python train.py --model="sound classifier" --input="log_mel" --isotropic=false --inner_norm=false --moe="top_k" --num_experts=8 --patch_size=[4, 4] --kernel_size=7 --label_smoothing=0.1 --muon_scale="match_rms_adamw" --lr=0.0046 --nesterov=true --steps=7800 --warmup_steps=390
Rows from block 7 of a small sound classifier, named by matrix and row number. Rows with one number within an expert belong to one neuron, the router's apart. Each number is 500 + 25 x the weight over its row's rms, rounded and kept within 0 to 999. All counts start at 0. Numbers have three digits each.
Before each expert's rows are labels from the 100 clips, of 14976, where the router gives the expert most weight on average: "responds to" is what is common among them; "lies over" is the class under the peak. Only what is clearly more common there than usual is listed. The data: synthesized solo parts of chorales (CocoChorales). In brackets: how many of the 100.
# router: router (model.blocks.7.mlp.router.weight, 8x192, trained with AdamW), inputs 0-63
# up: expert up (model.blocks.7.mlp.up, 8x384x192), inputs 0-63
# down: expert down (model.blocks.7.mlp.down, 8x192x384, transposed), outputs 0-63

# expert 1
responds to: bassoon (95); note F#3 (41); note B3 (41); note A#3 (36)
lies over: B3 (30)
router.1:534444499523506480488488484503505528470511489519486479487467500532492487481508541447483480487495484501498470460484527494519464475519520502506503494506529510506482509525508495513487496528491530
up.0:522488466482468480520519477528464486487509501514528502516497547523499496471534525457452469493526530501493514552487473552521490486470494502509472529533470471480521502462499513492513524444459471
down.0:487457530493529539501519500480520494525480496481531512485465500534523495531500497479475474489520485503542457477507523553488460505518495495526477517473513548546500502511524479485461480465459513
up.1:489450483489490466485515487497470500456512533464518514530472452467494471491478506491470484520523490516521500535475523503530498481500502483496481499502512528462523517499504493447534487520499539
down.1:561482465439501525502458504527520499480508489511503480483507542512492496498547557504470524516536522497506505485552512513536508519489506458515545499473511496523515500549493514544503535531556493
up.2:483539490479465490491481502485504480494555519470500499471482490502490487531484522504507475543552478475554489512486490507490492489501494493502523485494498516523530482485519498525492514517515510
down.2:478485498539492545502455527497533495501479514526543490527467504486478478455547490501467518466504510456538487478460526486488505507498516486501473499496513524506450494489475485503510491518497476
up.3:512494502477548515505504499512493471473466467504535477459503509491525489453480457443498479532522489512518541477495461522512521506467541554470491498506519522501526534522478478494514548507489527
down.3:482472494472531526514504510498489497496494524526521465482524477479565506505507494550511496487495522534544523463506472494514535453522507539527527468523524478496551461476492518541523500491524542
up.4:492489485513532527476480468471508468497478485487509537536502470503483479533530523480465473523523505523494496500521491524479528496489530507519517512510511506509453515516494505498522521494492495
down.4:508496534471513491503469470551504519517504495511514484533497509504476474522539500497495471522465522510516497470547480482518530507500512521482468511486510453476505515534517489516529469467526553
up.5:509506545518510538526480507493487512498518510494517519465514486497498437499535529458501474503521479543466482491503539490511462514509514508488462458476546530550500479513540481541489482522459510
down.5:491512519483502480531507499498522487534500503501508532515483515532527518529497517481492525479482483481474489509487520513488463470541475537576519476515517504499506523495476495491490507458524501
up.6:509447470497555511535515477521494489500505535493527509473468462508524499501501479499523507502488480473532504525451474518539447442508484507482486530475495498499459527520491446530483519477508495
down.6:479490464481532562512529518491473529498447526504494510528500514479469556467504470498486482503520498484488504475481498526480503532473481451513519524500520459496512461532531495513491502509499480
up.7:510535504535491530518546504490525509495518485528512533493507459475451517460459508491489516538489508529507479501522483483550519492507465515470522504527489445485499506519487559525490527489484465
down.7:509483475506483527509516505505504490515515497499497517505460527491492502463517509575504485528520478542480535546535505468483467468500426531498476522509511486510496494513540443457490474503508523
up.8:491504526480493512493496515488490508485511544479493497487484531518488489540526521556512503453529507512509528443504451505497486474532483520494536465526506513496509561540481468483514529555447512
down.8:503553483528528477458446534520451498510483460506508474524467486509497513500487519542488495513485557468514460476411504509467469463538497514532455467461453463515498505516517517455458514479491488
up.9:516547490509553496496478478468461490519473525490508506478510511464462512514468511491507511517501529561472486489556533475469511551478528486499473518470507515495530534518479464526496511490548524
down.9:487477509482509486507541465459508462506423501530496503485484493494518463514522492517484542527457486546480460512533507495478515491493484501478508514496488488474496527499435522487521451471500522
up.10:472466494502493461493500536502452513485558505501541467474502525507477527511489487482475474475479506483486506488487493486492527534516467476547475503515525544533532508503497500506503496513556467
down.10:486503498523518501523477492468584551466493499467471524499507509477492541535486465528526479509530493503537446503515500510518529463452513528551531526531539504492491510455540503500479481485449524
up.11:506527527504493531513507524453446490461510504473454484504524509462466483475498531478514489517524513430501493493506476523529520562499496553532476533503487487484473477497512484516501539474495512
down.11:510506505494492498502513493508505497506526479513526521500513500463532503480451481501535471484539487520536486468513528446560489488546502434534517520495474539497470493478496477455525492477482467
up.12:474504521475511536452509504459508532482510492517510490500493474490442473445518545490501513487492489509491488527483491504548553491548516489536509502530465461516465500464569530526460501519507475
down.12:469472516528491529476500479541494484496523506501494504474483515541488471512511478532503518507535487504500512476453510495547487491529484461439524546475524489487529499516538512510480481490486530
up.13:503498515489502477507523518499467516525525505517500521537490502504463519506512510462493479521518522492468510493446469535482480571519469482490506509518464479434503509496529515456525503523498530
down.13:546474483525517515491465503500535474453490467494464486490514521476521465537507516496506528531504490505540497525485500520475476517502459470524481505496492497472491498513505504494502520514515477
up.14:507509492482505503504501504473502534531494485499492504531512487515493484532519541510480514548479482521531479547481475513507499519501499527499487488544499511540499487535491517515497452519506486
down.14:516521491511503509503530507516503473549495489488566469486476536514492517555482524467537465508523465506503517518458521484489458520527434485470508485483544479538527491472534496524513487463547483
up.15:488522515470507486496464519479503549476534494476444461476493478505473493524485521510530471464507493514487535491502479513481491517512524484489529474474510468487483480431507535522530506514514493
down.15:498536476510506502476505466510486504505464526521503534485514504491507485482485498472511510503501492506531531503525487447511460548543524499511525445495482460531494474482465500503463512499461547
up.16:492467511535508534516491489482483501505516496479508485543518529469474526464493536495519475496505512517519472503492499511467506503512520544476483532500519488486535458481531477533486451478483507
down.16:493490512521506486488481463530479465510507499509511506524509493524480521515505482471497541498503546549494483524482522456482507546514503447501497526492524518536502550469537527485511511536503495
up.17:475468472519500493507493543529436465489464470503514473508498494492509506516515514461530479513511459516524525491527513505507510516545532552499483509476512509542474539558539475533489479483486481
down.17:478533524492540485489473484505489507503451499484496514508511492521481482513507480507471494513475489519468457481522491462480535491463515488534519530495489506451509496531480553479513477516546511
up.18:504469491458502523476523474490522493468466524580492524501486559470464525520518497504478498472498516500483502520507499507511525511505504451536522498516492473467527493508502533472516508554487514
down.18:471498474507486480464500471455455448487529468527530488479478500504489440498481490553508502501522505456500537515476504450529477523445506520462493501453490484490475490483461496524520501518452511
up.19:523501453531481449474505481506461544498527469534505487578487492480507461501547471489503535488501511486443483534486465480559536500500504558510504508500472510513489458518501476529519490517477529
down.19:518502515497475500465526530484488508500533520474500513513538477509508485565472496492528527539488471516499522554463518486516495504471525505511476485514484464506483467475478528437485514470466487
up.20:501482439531471476552543497490454519523499501468498492503540479511476471503478478528481487513517482462453531515470504507541500526486550462505495497495485499510503474568515505534510534567480500
down.20:500490491473488516523512483472482540479546481485519513486507557463514482534512511512500544505523517509513498494483517498513524494471484547506520510521459507567508526549491477491460467538536507
up.21:528530544453513504498507474460511486478518504529506503531490461499492527538517506490473511496494479512486488520508513464506524494509486528473489487456506510534449504534495481500500494528487483
down.21:515549539517479483494456501535509456497499476512496534480534511466521494555493491465503492476508527501469515489416474462506484530507476470535496494502507473475498473474527507493471544478536470
up.22:467488552484548503480477484491481491502512504561528482505513519530515517474513460466481473535502487511509561523494512501487469515479491508503485448501473503493520485511481479496476500495548509
down.22:459495520513532489447461528538478505506480486477518523512516502529542489482495479540499484525464488552519503497507491511500540505468516451550499438485506473486498464487486559523487529476531501

# expert 5
responds to: note C#4 (80); cello (68); note C4 (52); instrument: viola (29)
lies over: silence (86)
router.5:510541518539542478518486465495464522524488503479499518489511498487478500565499442500504491502493480479568534503462504510524525475465491445534528487504498489478524468503479467505497547486475517
up.0:474538460487517454501517502523483528509511467484535519500505493474520519531490507450485533493520538516512487557508535511516482484495467476485466475535528480460482518522483516487488421538525501
down.0:488479503510541477488515476457510494499527474507507481567501470489536565546502480531512502508460488493474473478495487477515516451542492507493518511495493494518519477513478473477523514508493529
up.1:502523514533457538469484484487510470497481499504487476555473519537501518465478472474502524550519466527564473461509518520517484503488513492474515506552520525494513485492496519479506495533480536
down.1:499527517506522434510528475506486504505496522482527485477465486467525474498494454525504495454527520508467522487513494499494530464502542480502483511528471494537499498482465556497505481503502473
up.2:513494498503430470452475533527511465497507485533464531515509534508517492477526538483549499512471493512478466498543496513512526490497515472535513497484521488537512481490483496481502466537498495
down.2:470494436503502483507467507519521505482514548533489518501504511478446484488511503478525506527548516497549534459482496504531498501487486528523525503544502482497497463464465496426457491503525509
up.3:498477467549469506500466503460470525511488492442506484532523503488500519502527485518537478469447508467486535511535515518498487491475543487493497516521526468471482552519552526525560491502446508
down.3:508483461519519450482528489541494503487477475470507468548485467493495498517513513480509493466557496508486518521547535502525509528508481513503490480501508477531450509503468480537556519488479495
up.4:483484486490482528494504534512489516501516494486514478515525507511412471498461469529527485440461495490476513486550476501475477479462507497503487490479513452546462509492542491517465467579502519
down.4:482482477479523503488488465492486495473506480492498495492520515468563493515525530527466527470485489484501503546487496503500501504527524474488471501476478546487543509503470532500509483462517528
up.5:499509465523486510507490479458464541489469548516511489503516529501478473498507468466476489514478545491517497551492501497532487488541525468500481524498420538499476515525529513524466486493517530
down.5:544515534485486487465496483481525497555505542527468499456490544496528520469501491511493509531501479557502513506498518486494533515503472494559476525515508477496529441492482475482513532515482479
up.6:505510478493507513559469463463519494515488528457511538519532530529505518466477493520454489517497470484487514515557506519531445482477517496489495506511532515492496553458497503525452511493493493
down.6:476493525510552502502497499507480442474515546506522506515481456475509471509514483485527508517497530510494536501465496503544501514525478521523485497536485513464536523443486466508468504476505464
up.7:498587486515497524498495492504510494489509486508486537469488482541471493541483486461532496515502520482529527499521503471510519446483521478529493482505498475531483519466535496502495525534509501
down.7:482496474513496532501529604481524534477466513462527488517527507514521522484507514469514492489459518473451493476512536462465496551541517504517491490509467489534499508486507451487500512522499499
up.8:480534539493506493479532482499467517495526485468508461497460511513524534474487515475488510476517464478494473493487523479527502477483500518513543489427516488513492518484516486481472510529510495
down.8:497488463494509539543487515493544524508492479514529498499518484521553480492479503497495543502516501473534505532502503527514436468467520524506512508474486511510497565522551559507467448521456455
up.9:476481514492449460479530505523499503477513532491470492472471479515503486472480557539545498518536541478519482500484530517503441499470518488506481494489492502541473499477530517486543502498506482
down.9:471504526526492495477563495505482523470522470492482546468472496504515519521541470528519478502513497509487508514471562497508460495483496485504461521483501465503510470519462547568533511540484501
up.10:500485486487535513549481537500504513490507508507505477489483525495525492501489459506531491480519486452528539496496482460531511550474541477502486482520493495444496465510452502497430469471524474
down.10:527482503517500496521498486510508460546493525476534517513526477475537508488531492501482505498453509506520454552512505529477465498509525471513476490492519463514453471505473505500462474448503556
up.11:531468485508522508453516470520522496537526533514531471507517543448518527490486496493468545511521491498496536496457503470513488459482494471509488524486552474467525467486525501484502472489460511
down.11:499495508492485530484527465511538468494517469496468513517494542459500453523474516422492548508454496490459521480500447547511508526491500503486511508444447492500509469483546516510505495513511483
up.12:483526480459498491531482487483528510537469460499502493514525524524495475502552470519514478502504503514497509480545519514494476496504485499510526488511497433477494498499529491479508500547488495
down.12:496506509508527485435520497478544487498507503501451489542509513475551502514546480484496541454526478493519491492486478469513485502520506541539489496520492476521489501479500483470517507503501464
up.13:509489509536519462473555495440523497467463506531510525492472504485538489487474546511502523538533500476490491464470529509497521553489475512504488450482515524482516501514533501517501508521479455
down.13:483513484561507556497490520500498510536479469509481484455487485487482477530486508545530462523426488457498489498520470550504501515467504492548540539482525513499494497529490493545501453516489469
up.14:510502452541457525540533515509495514493501481550532481517477476501459507510453468516505526503508496467510535532557542518500495495501503489508486482537491514504519526503483517443468495471496515
down.14:488496541480514513499500482470508465471497509512490468457514459449448562523533530517526530465524513537515516529481478477506488534499524477487476513522510495464543473497476512499506497499521462
up.15:490536527473520458522511470478441508484521545476498491446534539498480493500539503501534464469522518512541465510469504470485483429499524500516501496474517430559490488513520482504522516477523484
down.15:497456508455481547511542518492485546521475522495493441529527514486508504446504491436496495521506495491493525537531499526523482511568506489528481529537502544521488506521497474480497481514515445
up.16:488493475494487496517483537491504527514497540512442504499506514508476463490490497515498447500474534504443504480532517537534524504505497488548443524527505441475469493524518556491490514458488506
down.16:537515480473512485531525530537465494485499514514530516504511521499505526497465500450504543538521505531527493522484498514507538536467516488485529541462489520506459539477465446504462491501451515
up.17:528479481544483486469511520532489520501491518506478515518483494567511517510525469504486471525444486489539495472523529513480503475539480495478440516473513542548436448483512479489516515508537481
down.17:558523500491431505505475526553486547529496529509499484444496545492508511507473474495498528501551505494510521523482501462496472459468510509482535472484461487468554540528479504433498531496496506
up.18:465461528491521537556496514533485479467530532525529499502490448503472461470463492471489506494452497474482517449497462466523457519480515502547468510475542536504455537539540504509489490524468532
down.18:480535462523528521503464519508532504517498491500507489470505494503473530490436481482494493463470492498461473486494495460473502492523507497459498519509493516457519490501478482481444456504464571
up.19:501492450463469513512518483513485452488471541462479476512449467504507521481504536468514473502452504479497519493468539521526488523479541508539499536541507479568517511484495502497526534551497519
down.19:535476476506487537466496491500485535485476517499489479524508503523508479439514500563560468477489539477507506517523516473462499481510477513472508475492487524492483522496527484509436498550483521
up.20:518499490468459473561479460510498485479467498484492519503496469483491487486508513540473493480533484492495475468495547490532506549528531527510500507525493506527507463503496525525535497477529499
down.20:474497524557517545498533500487506486508533499479455443499513467525510496424492532482477545503543469465509536499498499488512493500518502530516511514502529515497465502480491527499500460517506520
up.21:486478471531540513542519517513508483498471596472453500469482564501494522474497544507511488473523528505465468492517472494530474467510540511516514486517449473519506509515504521489466521523511482
down.21:471535479488466498480516517506469512428497543531519494493490474501526517500502538506532537491477463520535531517470488493510502508514472517490506487511476523523532522459511505526494499505502505
up.22:522474517529484529502496542509497494484496517471520512520508504520490481494432496453473479500491513544477453473498491482489457509484531519563482510543458537516521473528489497512497508517506455
down.22:527494508528528510476513456516480465489519522513515526449511538508473502466501448492540479489538528586486523431487496494516525512485494438501526521493470493463542490489482482460446495489525505

# expert 7
responds to: violin (89); note B4 (85); note C#5 (46)
lies over: B4 (54)
router.7:461535537488527493515502518513470531476510532503516472481527459499556464532476436535502439488538486513522513531509508473516543518510480475506508517553552479499488507514494517455510502547513527
up.0:464499496490546514506491511501497501483465458430483516467496503558544500575506491506476513495452526522471521490504533499506527529527510517516507490497506492485501522535485500468497516506530538
down.0:503485488505499527538490488543483505486523522507530495519515543521498464475502489507502528511497516460502487498467525421492511499495532534491474500477542468443474526516515486510509549447521518
up.1:505521522501504478490504540451526450493491480503485479537494538450532530521557481525460523499488493542491519484512524508480494499497480481522529537468464503477524477491524463487545503507477516
down.1:498496486503509480470483565474534505487557507494530495494504467477499468494537502516469541518495494481519478515472472516550531486519528484486487540511521509558562554502462486488480511440484482
up.2:505525489514469591485510485549515497499489524546515531513520501512491491526501514458483517502509451501462468502462522470486539463554486477438483511519497513572509506523502526524497508500489529
down.2:491485428473494486506505485463465473491511562526517504497459459513509498503494504489423539512550525509470513495504533524477512496501451499476543541452501508523496480485491529482505486519541504
up.3:513512503476562485480522518511488529491495493493476478481493476489480457526517519533435503476492491531487499536480545514507491482513524488529462487507474506493489494522501451474497546531493489
down.3:497512493527546509479471479533522467499538515490483517514521496508487505523496520469461506462498536514491516481506517533489521517536506522502459487494510480440534527529508522481487515493531532
up.4:479527501523517509457510594501490501503504526494496533498537531510494498470516457495434493477484490526498477499463495499453523532512500489492474521509533504506490546487561500492528520500549516
down.4:479533458525518482484532484491463463487495530515477464552514511540490514540526455478474529514474492506509527489480511513475534512473484499494487489499463468478517465549486526486467503473518512
up.5:495506497460490488518535483546468483465480520496514468497516543500527535547476511513507533492499504468519483476519520502507506459471452558491502507516512442486503487489500520476538536495488511
down.5:491484546527511486488509525477487533473488514473523459516498513530516533481516503492529522519514505532488509543504531462487462470493471539489489488486496499492518483472505513500526491519559495
up.6:481501492467495499489533510503486502469510477503541519500495488466570544537535551503478497493451550467494478518492510474498519508497468504469504506502514511507541483566547501494530538505539507
down.6:462508536540481469494496530507518517471495530504526458522499464496575488544528470512513503485550523518515521452490490514512479487501495495519498486512470470505522520499499477500492519492488509
up.7:494507517484504533504502538495500504497505515484487476485476501512478477476498482459479536491495537467517473496461475482518533462499496501473520551506511434527458515510497496540537526468489494
down.7:535515519548487542559505486446472506522495521521512532540508510463557540500541511489505477519509460524462487587477517463524513515477563453529512521520521518484506542482468473502495476506532518
up.8:488547559493448511464475526459507490513520491504481468470461535521502524527503537514488468513482499477533531525499519466507486450516490498481452488516476489480516484511529477486534489507504526
down.8:498538481546477505503530534524523488470520440487459482479546516492451516496492487526490560530483496472526507479499481532538507511530498471492484489502482493484511518518450485506501571495589507
up.9:546510491509506466512449517540489509519497490516529496518413491472486494543525535490491515491502518451465510467499547495507518520524481499524525457523516515491491483473529494526541490499512518
down.9:516498545487533505499527479493480486496502498482496514455540507505518479496459494506488473483538509527487495520477481491495499482529498491529454464478489461519512514528516495529517483458488531
up.10:467518499508506467530463499506502503503494502504505496512466535460502515546464464534540541489531513473499507510551510465547486438530465491511478497478483490524505493454487481536487523499516477
down.10:508505545487508480479545520480506539509492473451485466502463491516467541551513489500464563497511498505513511524544491485500517521537513486511512520494483505507511470476492509470521537465521528
up.11:515499496532511482533501465532550474500498509457446487505533517500482486455508477458479487513498527453507492450465471454475468494516495499548512509536477514482501480534519483536475494499566503
down.11:527496509441526522488516489452508517508471537481508503432514517516507533493504507520491519522534505502457490530517492448496482506517490514508504495500492496465515522472494492461445485510479506
up.12:567471493553429502545531525497532494509514513452530487543492513466512487479449501528492499498490526474468509517493520481493504432494509517468513473488457489504504490476465509523485508495484456
down.12:508499489469507505538492487503508493484490432517506513502466469552432561469493499488533465496539491533524459483490497536463482491459497499493516525485478508546479484501495481486510475481460519
up.13:516492504515492472518494479532471520546498501497487504472498530442481500525488500478488482512490483479489499492527521519547509541521518523492476508460496526469495496463516519526499448445484449
down.13:500496497473517516529489481503523459486525504499500455496456540481493478521521536482492519472486471478486525536518476498507506457531479479518514552524507433501493473517502484504495486489494500
up.14:529497489545494498488526475470518542498489495526501534491470469479495526497503488482519511512551489518497497507458519488492504478514464489504508445501462518504530469495494484514510485471497514
down.14:537487536507499485472475479482492466510509496535532529505507475450517500521532553497542515550515471461494492557508514520494506503479476482531491505438491439515495491517471530495479470444510515
up.15:493493545498539456503478530541508504465522451506487494544520517472506526523540480423490502530501492499505479531444532479501500500528505481514537501486513518505492489470537502493522490453487501
down.15:521475538508499494519534521486476481534510485513493503535513510531507444498511525503523559473507457516508469515459454496507521515530523485500529552492512489468540545508456491478466459484521486
up.16:500543478460535503483452478511485501492472487500477498537499502498530535539510496503483500489523494507502530481488516522509471534537467499496463487479470492480453475466546509500510503454544505
down.16:499473510478479492475526557480499493494470472498485534492499526538459471522490497494517481474493517531502493442524489481502511491509513509499512501423471495497526496454512499544533495433518489
up.17:507506537527527502520558463472504498510474483515475485485507516497544528462492471456555507490486505507477513506492510471516487513501488481520503498495441503494528500506514507503471497504509519
down.17:498518503515522517449500534489501481516481493512479468499503539541480472479472519476465510551515483479497467480515497507512487477499533499537554512500511540555477488509471458520485490545487469
up.18:510553497528494532518480492494498480566532485488531526528495515496491487490481480558513505517509499518520503514523538542509529499479483510522521527512498478545487497517485501496503484515497475
down.18:470506491483535462505491484476491413493498520499523492547484504525488497475478518529485523472490511536500495494484530461500490466484487504491558457444539452526483512486495498502486493515508461
up.19:494542454495465473501511507513501480514513516517453517510485533518488510500500485506482461526499485514495465482474523504531480497470489513481522484516506532493527538452479496537474477497478465
down.19:498490479553506489480477475511514537488539540447514523506475487533489499525520493477479505533527490530517480513499487503557443537462490562495495475516522454502506477502499519503494450504561503
up.20:460515474502498514516520479489486467496500503502518460488492520524525494474467535505524479484482501538481502507529513478523496489529511513530466480475489524499524476569524504495470508520507490
down.20:529501474459512510482483499486508502488461477488493485462504527529527497441487504534458440477549490523488471460528505488511528489492511525511540513493496517513509523521507501507486512495495503
up.21:493514479486491528477478543515498513427493518531519526531480525513444551503491498503465479498496531508507461494519447506494452569468498490541521520463481544491524486510526475510530534439496494
down.21:483455521501441472509476500501469523508530503490489513497484511474490490473514473484526502520534513521525531523453507476492486505485509448522543524491474441481514525469516521496528471484491478
up.22:492507525517505472527476509502488493495509496507464521503552542510486497527526487481477493506492497488499534484477486504488536545519517545513514521482500538482516508507514468488461549474477494
down.22:470483526504467527501504546482531531533522493487512501452524490471488458520476513469492454512505521448486517489476524498512501471480491516504506530491521482506503517504515518469462470512483519

# expert 4
responds to: bassoon (100); note A3 (61); note D3 (36); note A#3 (30)
lies over: A3 (32)
router.4:519505489525518536503519520500502485535509530504536511543526496482514511460516469525520512473532489531478507484473482493493501485492504501465491489475485472496448538486513545486484491504499478
up.0:471526452510526454510453454494518514490514469490514485496513496535497533509482512509422523442507511451499467494471517522507447557530561454490513507501546471478481504503485497493512490521476510
down.0:466471528513526483551466473510494513504495517489512560480532445515541501515448500510513477499442518481494467477459464497496569536523526501475514530512504501497500501468513476463495514509485484
up.1:527496466502502531508468503476476511466471487492540526456498480477498436476533533485527481481437511502494527494447514512475456513481481521509492499457511448476503505530494493541520490542482514
down.1:504530498490534503524475486549515511524505504451520498506545517506484430505454489481515477508504513404520497522529487514530526466472480527511502460518501488527552496471484519518498444487500536
up.2:475446451491472509537467503499509547491506480509478480495470462491500484492506542521523517472538498479468512516509516480466536495552501488520477551499527486503505477510514488484534537563478501
down.2:510486483510503491463504513507498486478491490487524471487507521499522559482479524535430461506512499545469511451516528484533472497529473479464477503516492478496541505502481471504503472462536487
up.3:500519507523486459461442490513524469483483492543507489495551515466552493490526484487452505474539448473488528490541571454490496488490454470516491479480553453479493467486508491504541548525474508
down.3:436489496543489509518548479516486530479492497507503487506549506524505486483490477487489510492528507509496475442513506508554543500498548479516494502464440487549521478529542435481515529506516478
up.4:483521482497464505497510494457535497525475508529499512470501509513484478516504565502496474507482486498429488483509452473484528488492467507536532541549487478469507575495548485493555496533494484
down.4:504529500537512489514504529505513493543497492483515520496476526512525517500477514566490528529543500474474558489505538501529486521510461502476445534530452466501528518502493524500490486524529492
up.5:482497542544515510493472514509476477519518535484526537474488540493488509466478536451502498501521489527451492481476456509495498487521476477455481537506501503552436527514490523491473492511487512
down.5:524500500516564506461528529509475470492462516538477504502480515483548470499472522504501524507498454506480480475516482491488506518511537492535506490487497486452498480483491468498518451503508488
up.6:480517485482530497466472479481475536469485530462495505530500525511491489518499522504483498481487498470527500511497498497542519529563477509498469497487506492518468521549490471505487505534495477
down.6:498496498435455491525531475487492475465523487539524479563484498481498487477490465506506451499491511508529434509480541494509516525487520515548484497543499504435438510484500480456487507539484521
up.7:525494441492440527485517497472525491522539478500493502484491484497500478500517490515479503491495524506523490547528536559519513474515507487550484450513509470483504491486500520520515515491484500
down.7:488476544481496489476488495543499510570463510508511500519505485522522487508535529507455478512501534445498445476521481516500504505477529496506480518502482504524505504476536515484461535450495479
up.8:501511537482443467493498521437478515497492535541515553499511520482519500526483475548467517513477527456544497504512467509450467523509496478510504473506496510515488511479486495510502506462501512
down.8:496508503460474495505475484513482483504535508516475541511528522519507499469547464540536503489485470536517467474482523440496503534463482521536483495520506522444511509541521518493519511490471514
up.9:500513483475506482532477514540509495528491492444466508480516508486495517492520499503485513495547524522477498511487447513491491510522464521487491520479513503447531500512502519513509493506535478
down.9:495525469465512476501522493469525484545527552500508537513493485536480518538483490495491497549523492505514496506458486523523534500492496522524527514501487510476521506514512528544460517476497509
up.10:494503469506543528531519468457496526523479474512464482495461501531506524525515498482510503511516461452518500462471466516515508473485521501525561506488506551449506483498471502517506472502481499
down.10:484468473450496513490548501522547498552515503499506510475511501529509462492504477494502481479475531530519481494501527486477518463488448462534545497483516515492490539490496484495522535487518506
up.11:514509489503486483497546508456493510505488517477495494524515521504519476504490522510471473545495515505555533530498482474471494543525487444534531472541511540467522536484479485497543510432429509
down.11:527539523447461489504468509518468478522481503489529506513522483500489501470524483518551477486469500512518503472458514430483503510481488511521549477514518504512540507536463497492499483510514496
up.12:488501491505526528485493493504503503500474464537536499493489461509471540479508538533474527509521538489508507444520485500458496497479517499514502527494538523450517483490488467526512460496503461
down.12:543528479489514456526478532520450501504475501530469520521496501501504453520482494453474515511479509509489529511508508514454492495469448458483515531472506505512519525527472490539522486497497467
up.13:471493479510468494514503468523479513529534480537507497504500502530491536466506528519546503507531533504491506483579496542524488536470494486503503471511508495514518518467547491498506484432529530
down.13:521490501553491531517536486516504492525491528521526545468482541504477472469494520480480503518476532485534473544553490554471518523444555467502506498513484526501497493527489516482483524485524524
up.14:475507551521504517477531514465519508498539469510496542482520533531506484504549522506541528529494519524483509503506514484491478529487461470472499502504480492467527517504536477533447439464535509
down.14:479488515466481515425545489541453516464495498506466510495482513487519497470490475499503483504487514470549479546481528496484481505472477484527477543524508505500444475490486505524455539464497527
up.15:476523504502495501469500542488501503564511485496500491462476547476483462459475504497507497509511516541445492483498495492508506485510536443479500492484511483532485539492524482529475500497509519
down.15:553504489532481545437482513482470499495476509490536508537499532504523508489484555483525523515472461517535447504491505495479531485460507511505540517497546515526490489539503515445465501504528481
up.16:492461496514457451512496524475499488552461521479488489500489486497513520537483535448493537448501501518495519480530483473504490443499466516507481518506518488517527513503525489500524520538493463
down.16:486520517515502479470516449477532509517494445478506479475469530524483497521504511503492483482541500531492461509498490506481442496479474472482519515522526498529521521502487469453523491547542521
up.17:499478539520442483490508459520495523488492442492482480486489516475543503515549491504459509523470506523527530568485485467464487520522503512494478516461517482519493472516511504525520506537439484
down.17:512503464492468458530509482473518490490483487509520526500463503481528539450548532502472430509482488480505523506504485538507505519471488478496513531552467492509492482503499514455520483505502455
up.18:528495479526522529530541495471518512473506513486498510419517533514496486478474552531493532466456510458541478509490501547491481492495484535476497515506474488503499506522508454554522456526520494
down.18:508491512527487486499527479466465508532466523490510509470513518514514530486530516498491466493501517494515538509474512486496536523481482487529539505494510494518472486483514459459443497527494475
up.19:502538500502510514523522497470528488524512506479485479517496509477510507507476491486473499516490422452518499526522468513511536501482509501557493500486531520495504510496480536497526518490453508
down.19:512502487482538490486511509507490440516511508478493516513538473504479534496541460522499502528541489509530509487457505499501525462500492478510530526504509558460536463500513464541503501498496502
up.20:528495487502511472485487496490467486510490486478514507482495560472520544505444458501505495506438519466505513538504541547506501484497570507477517504514517514491501498461482483501494519466503498
down.20:506507490458462524515496470449485445539487527502503543500495489485471479491557507517532485513549530482494518506526508525508485466529507491493481508477508543505527461513459469477519574493535556
up.21:534509475481507498493533506450501449542509515495488518457516515538500492515520461499480462553518449468484454518495542517495453515500521485519477489480503548485537500473492497495491517494489437
down.21:524524514456543487520505488527537474511489484487472471519494529538473522547532457452499457503507502466500509487477527512508528491503487494495484499461562510482511530500490463480474554514536500
up.22:508500515458471510507464485542492508484530483499484477497520472512486485540522582484476471477500516501508463530519488475516475508476495502499493481545492564486499431483510473511503498543540485
down.22:510550477517500505503505443496516504513480513476512513496467547559481539519522475526454505491517515492533491537500453480492497534507502536473476521505509486533459449516475556494477499465478511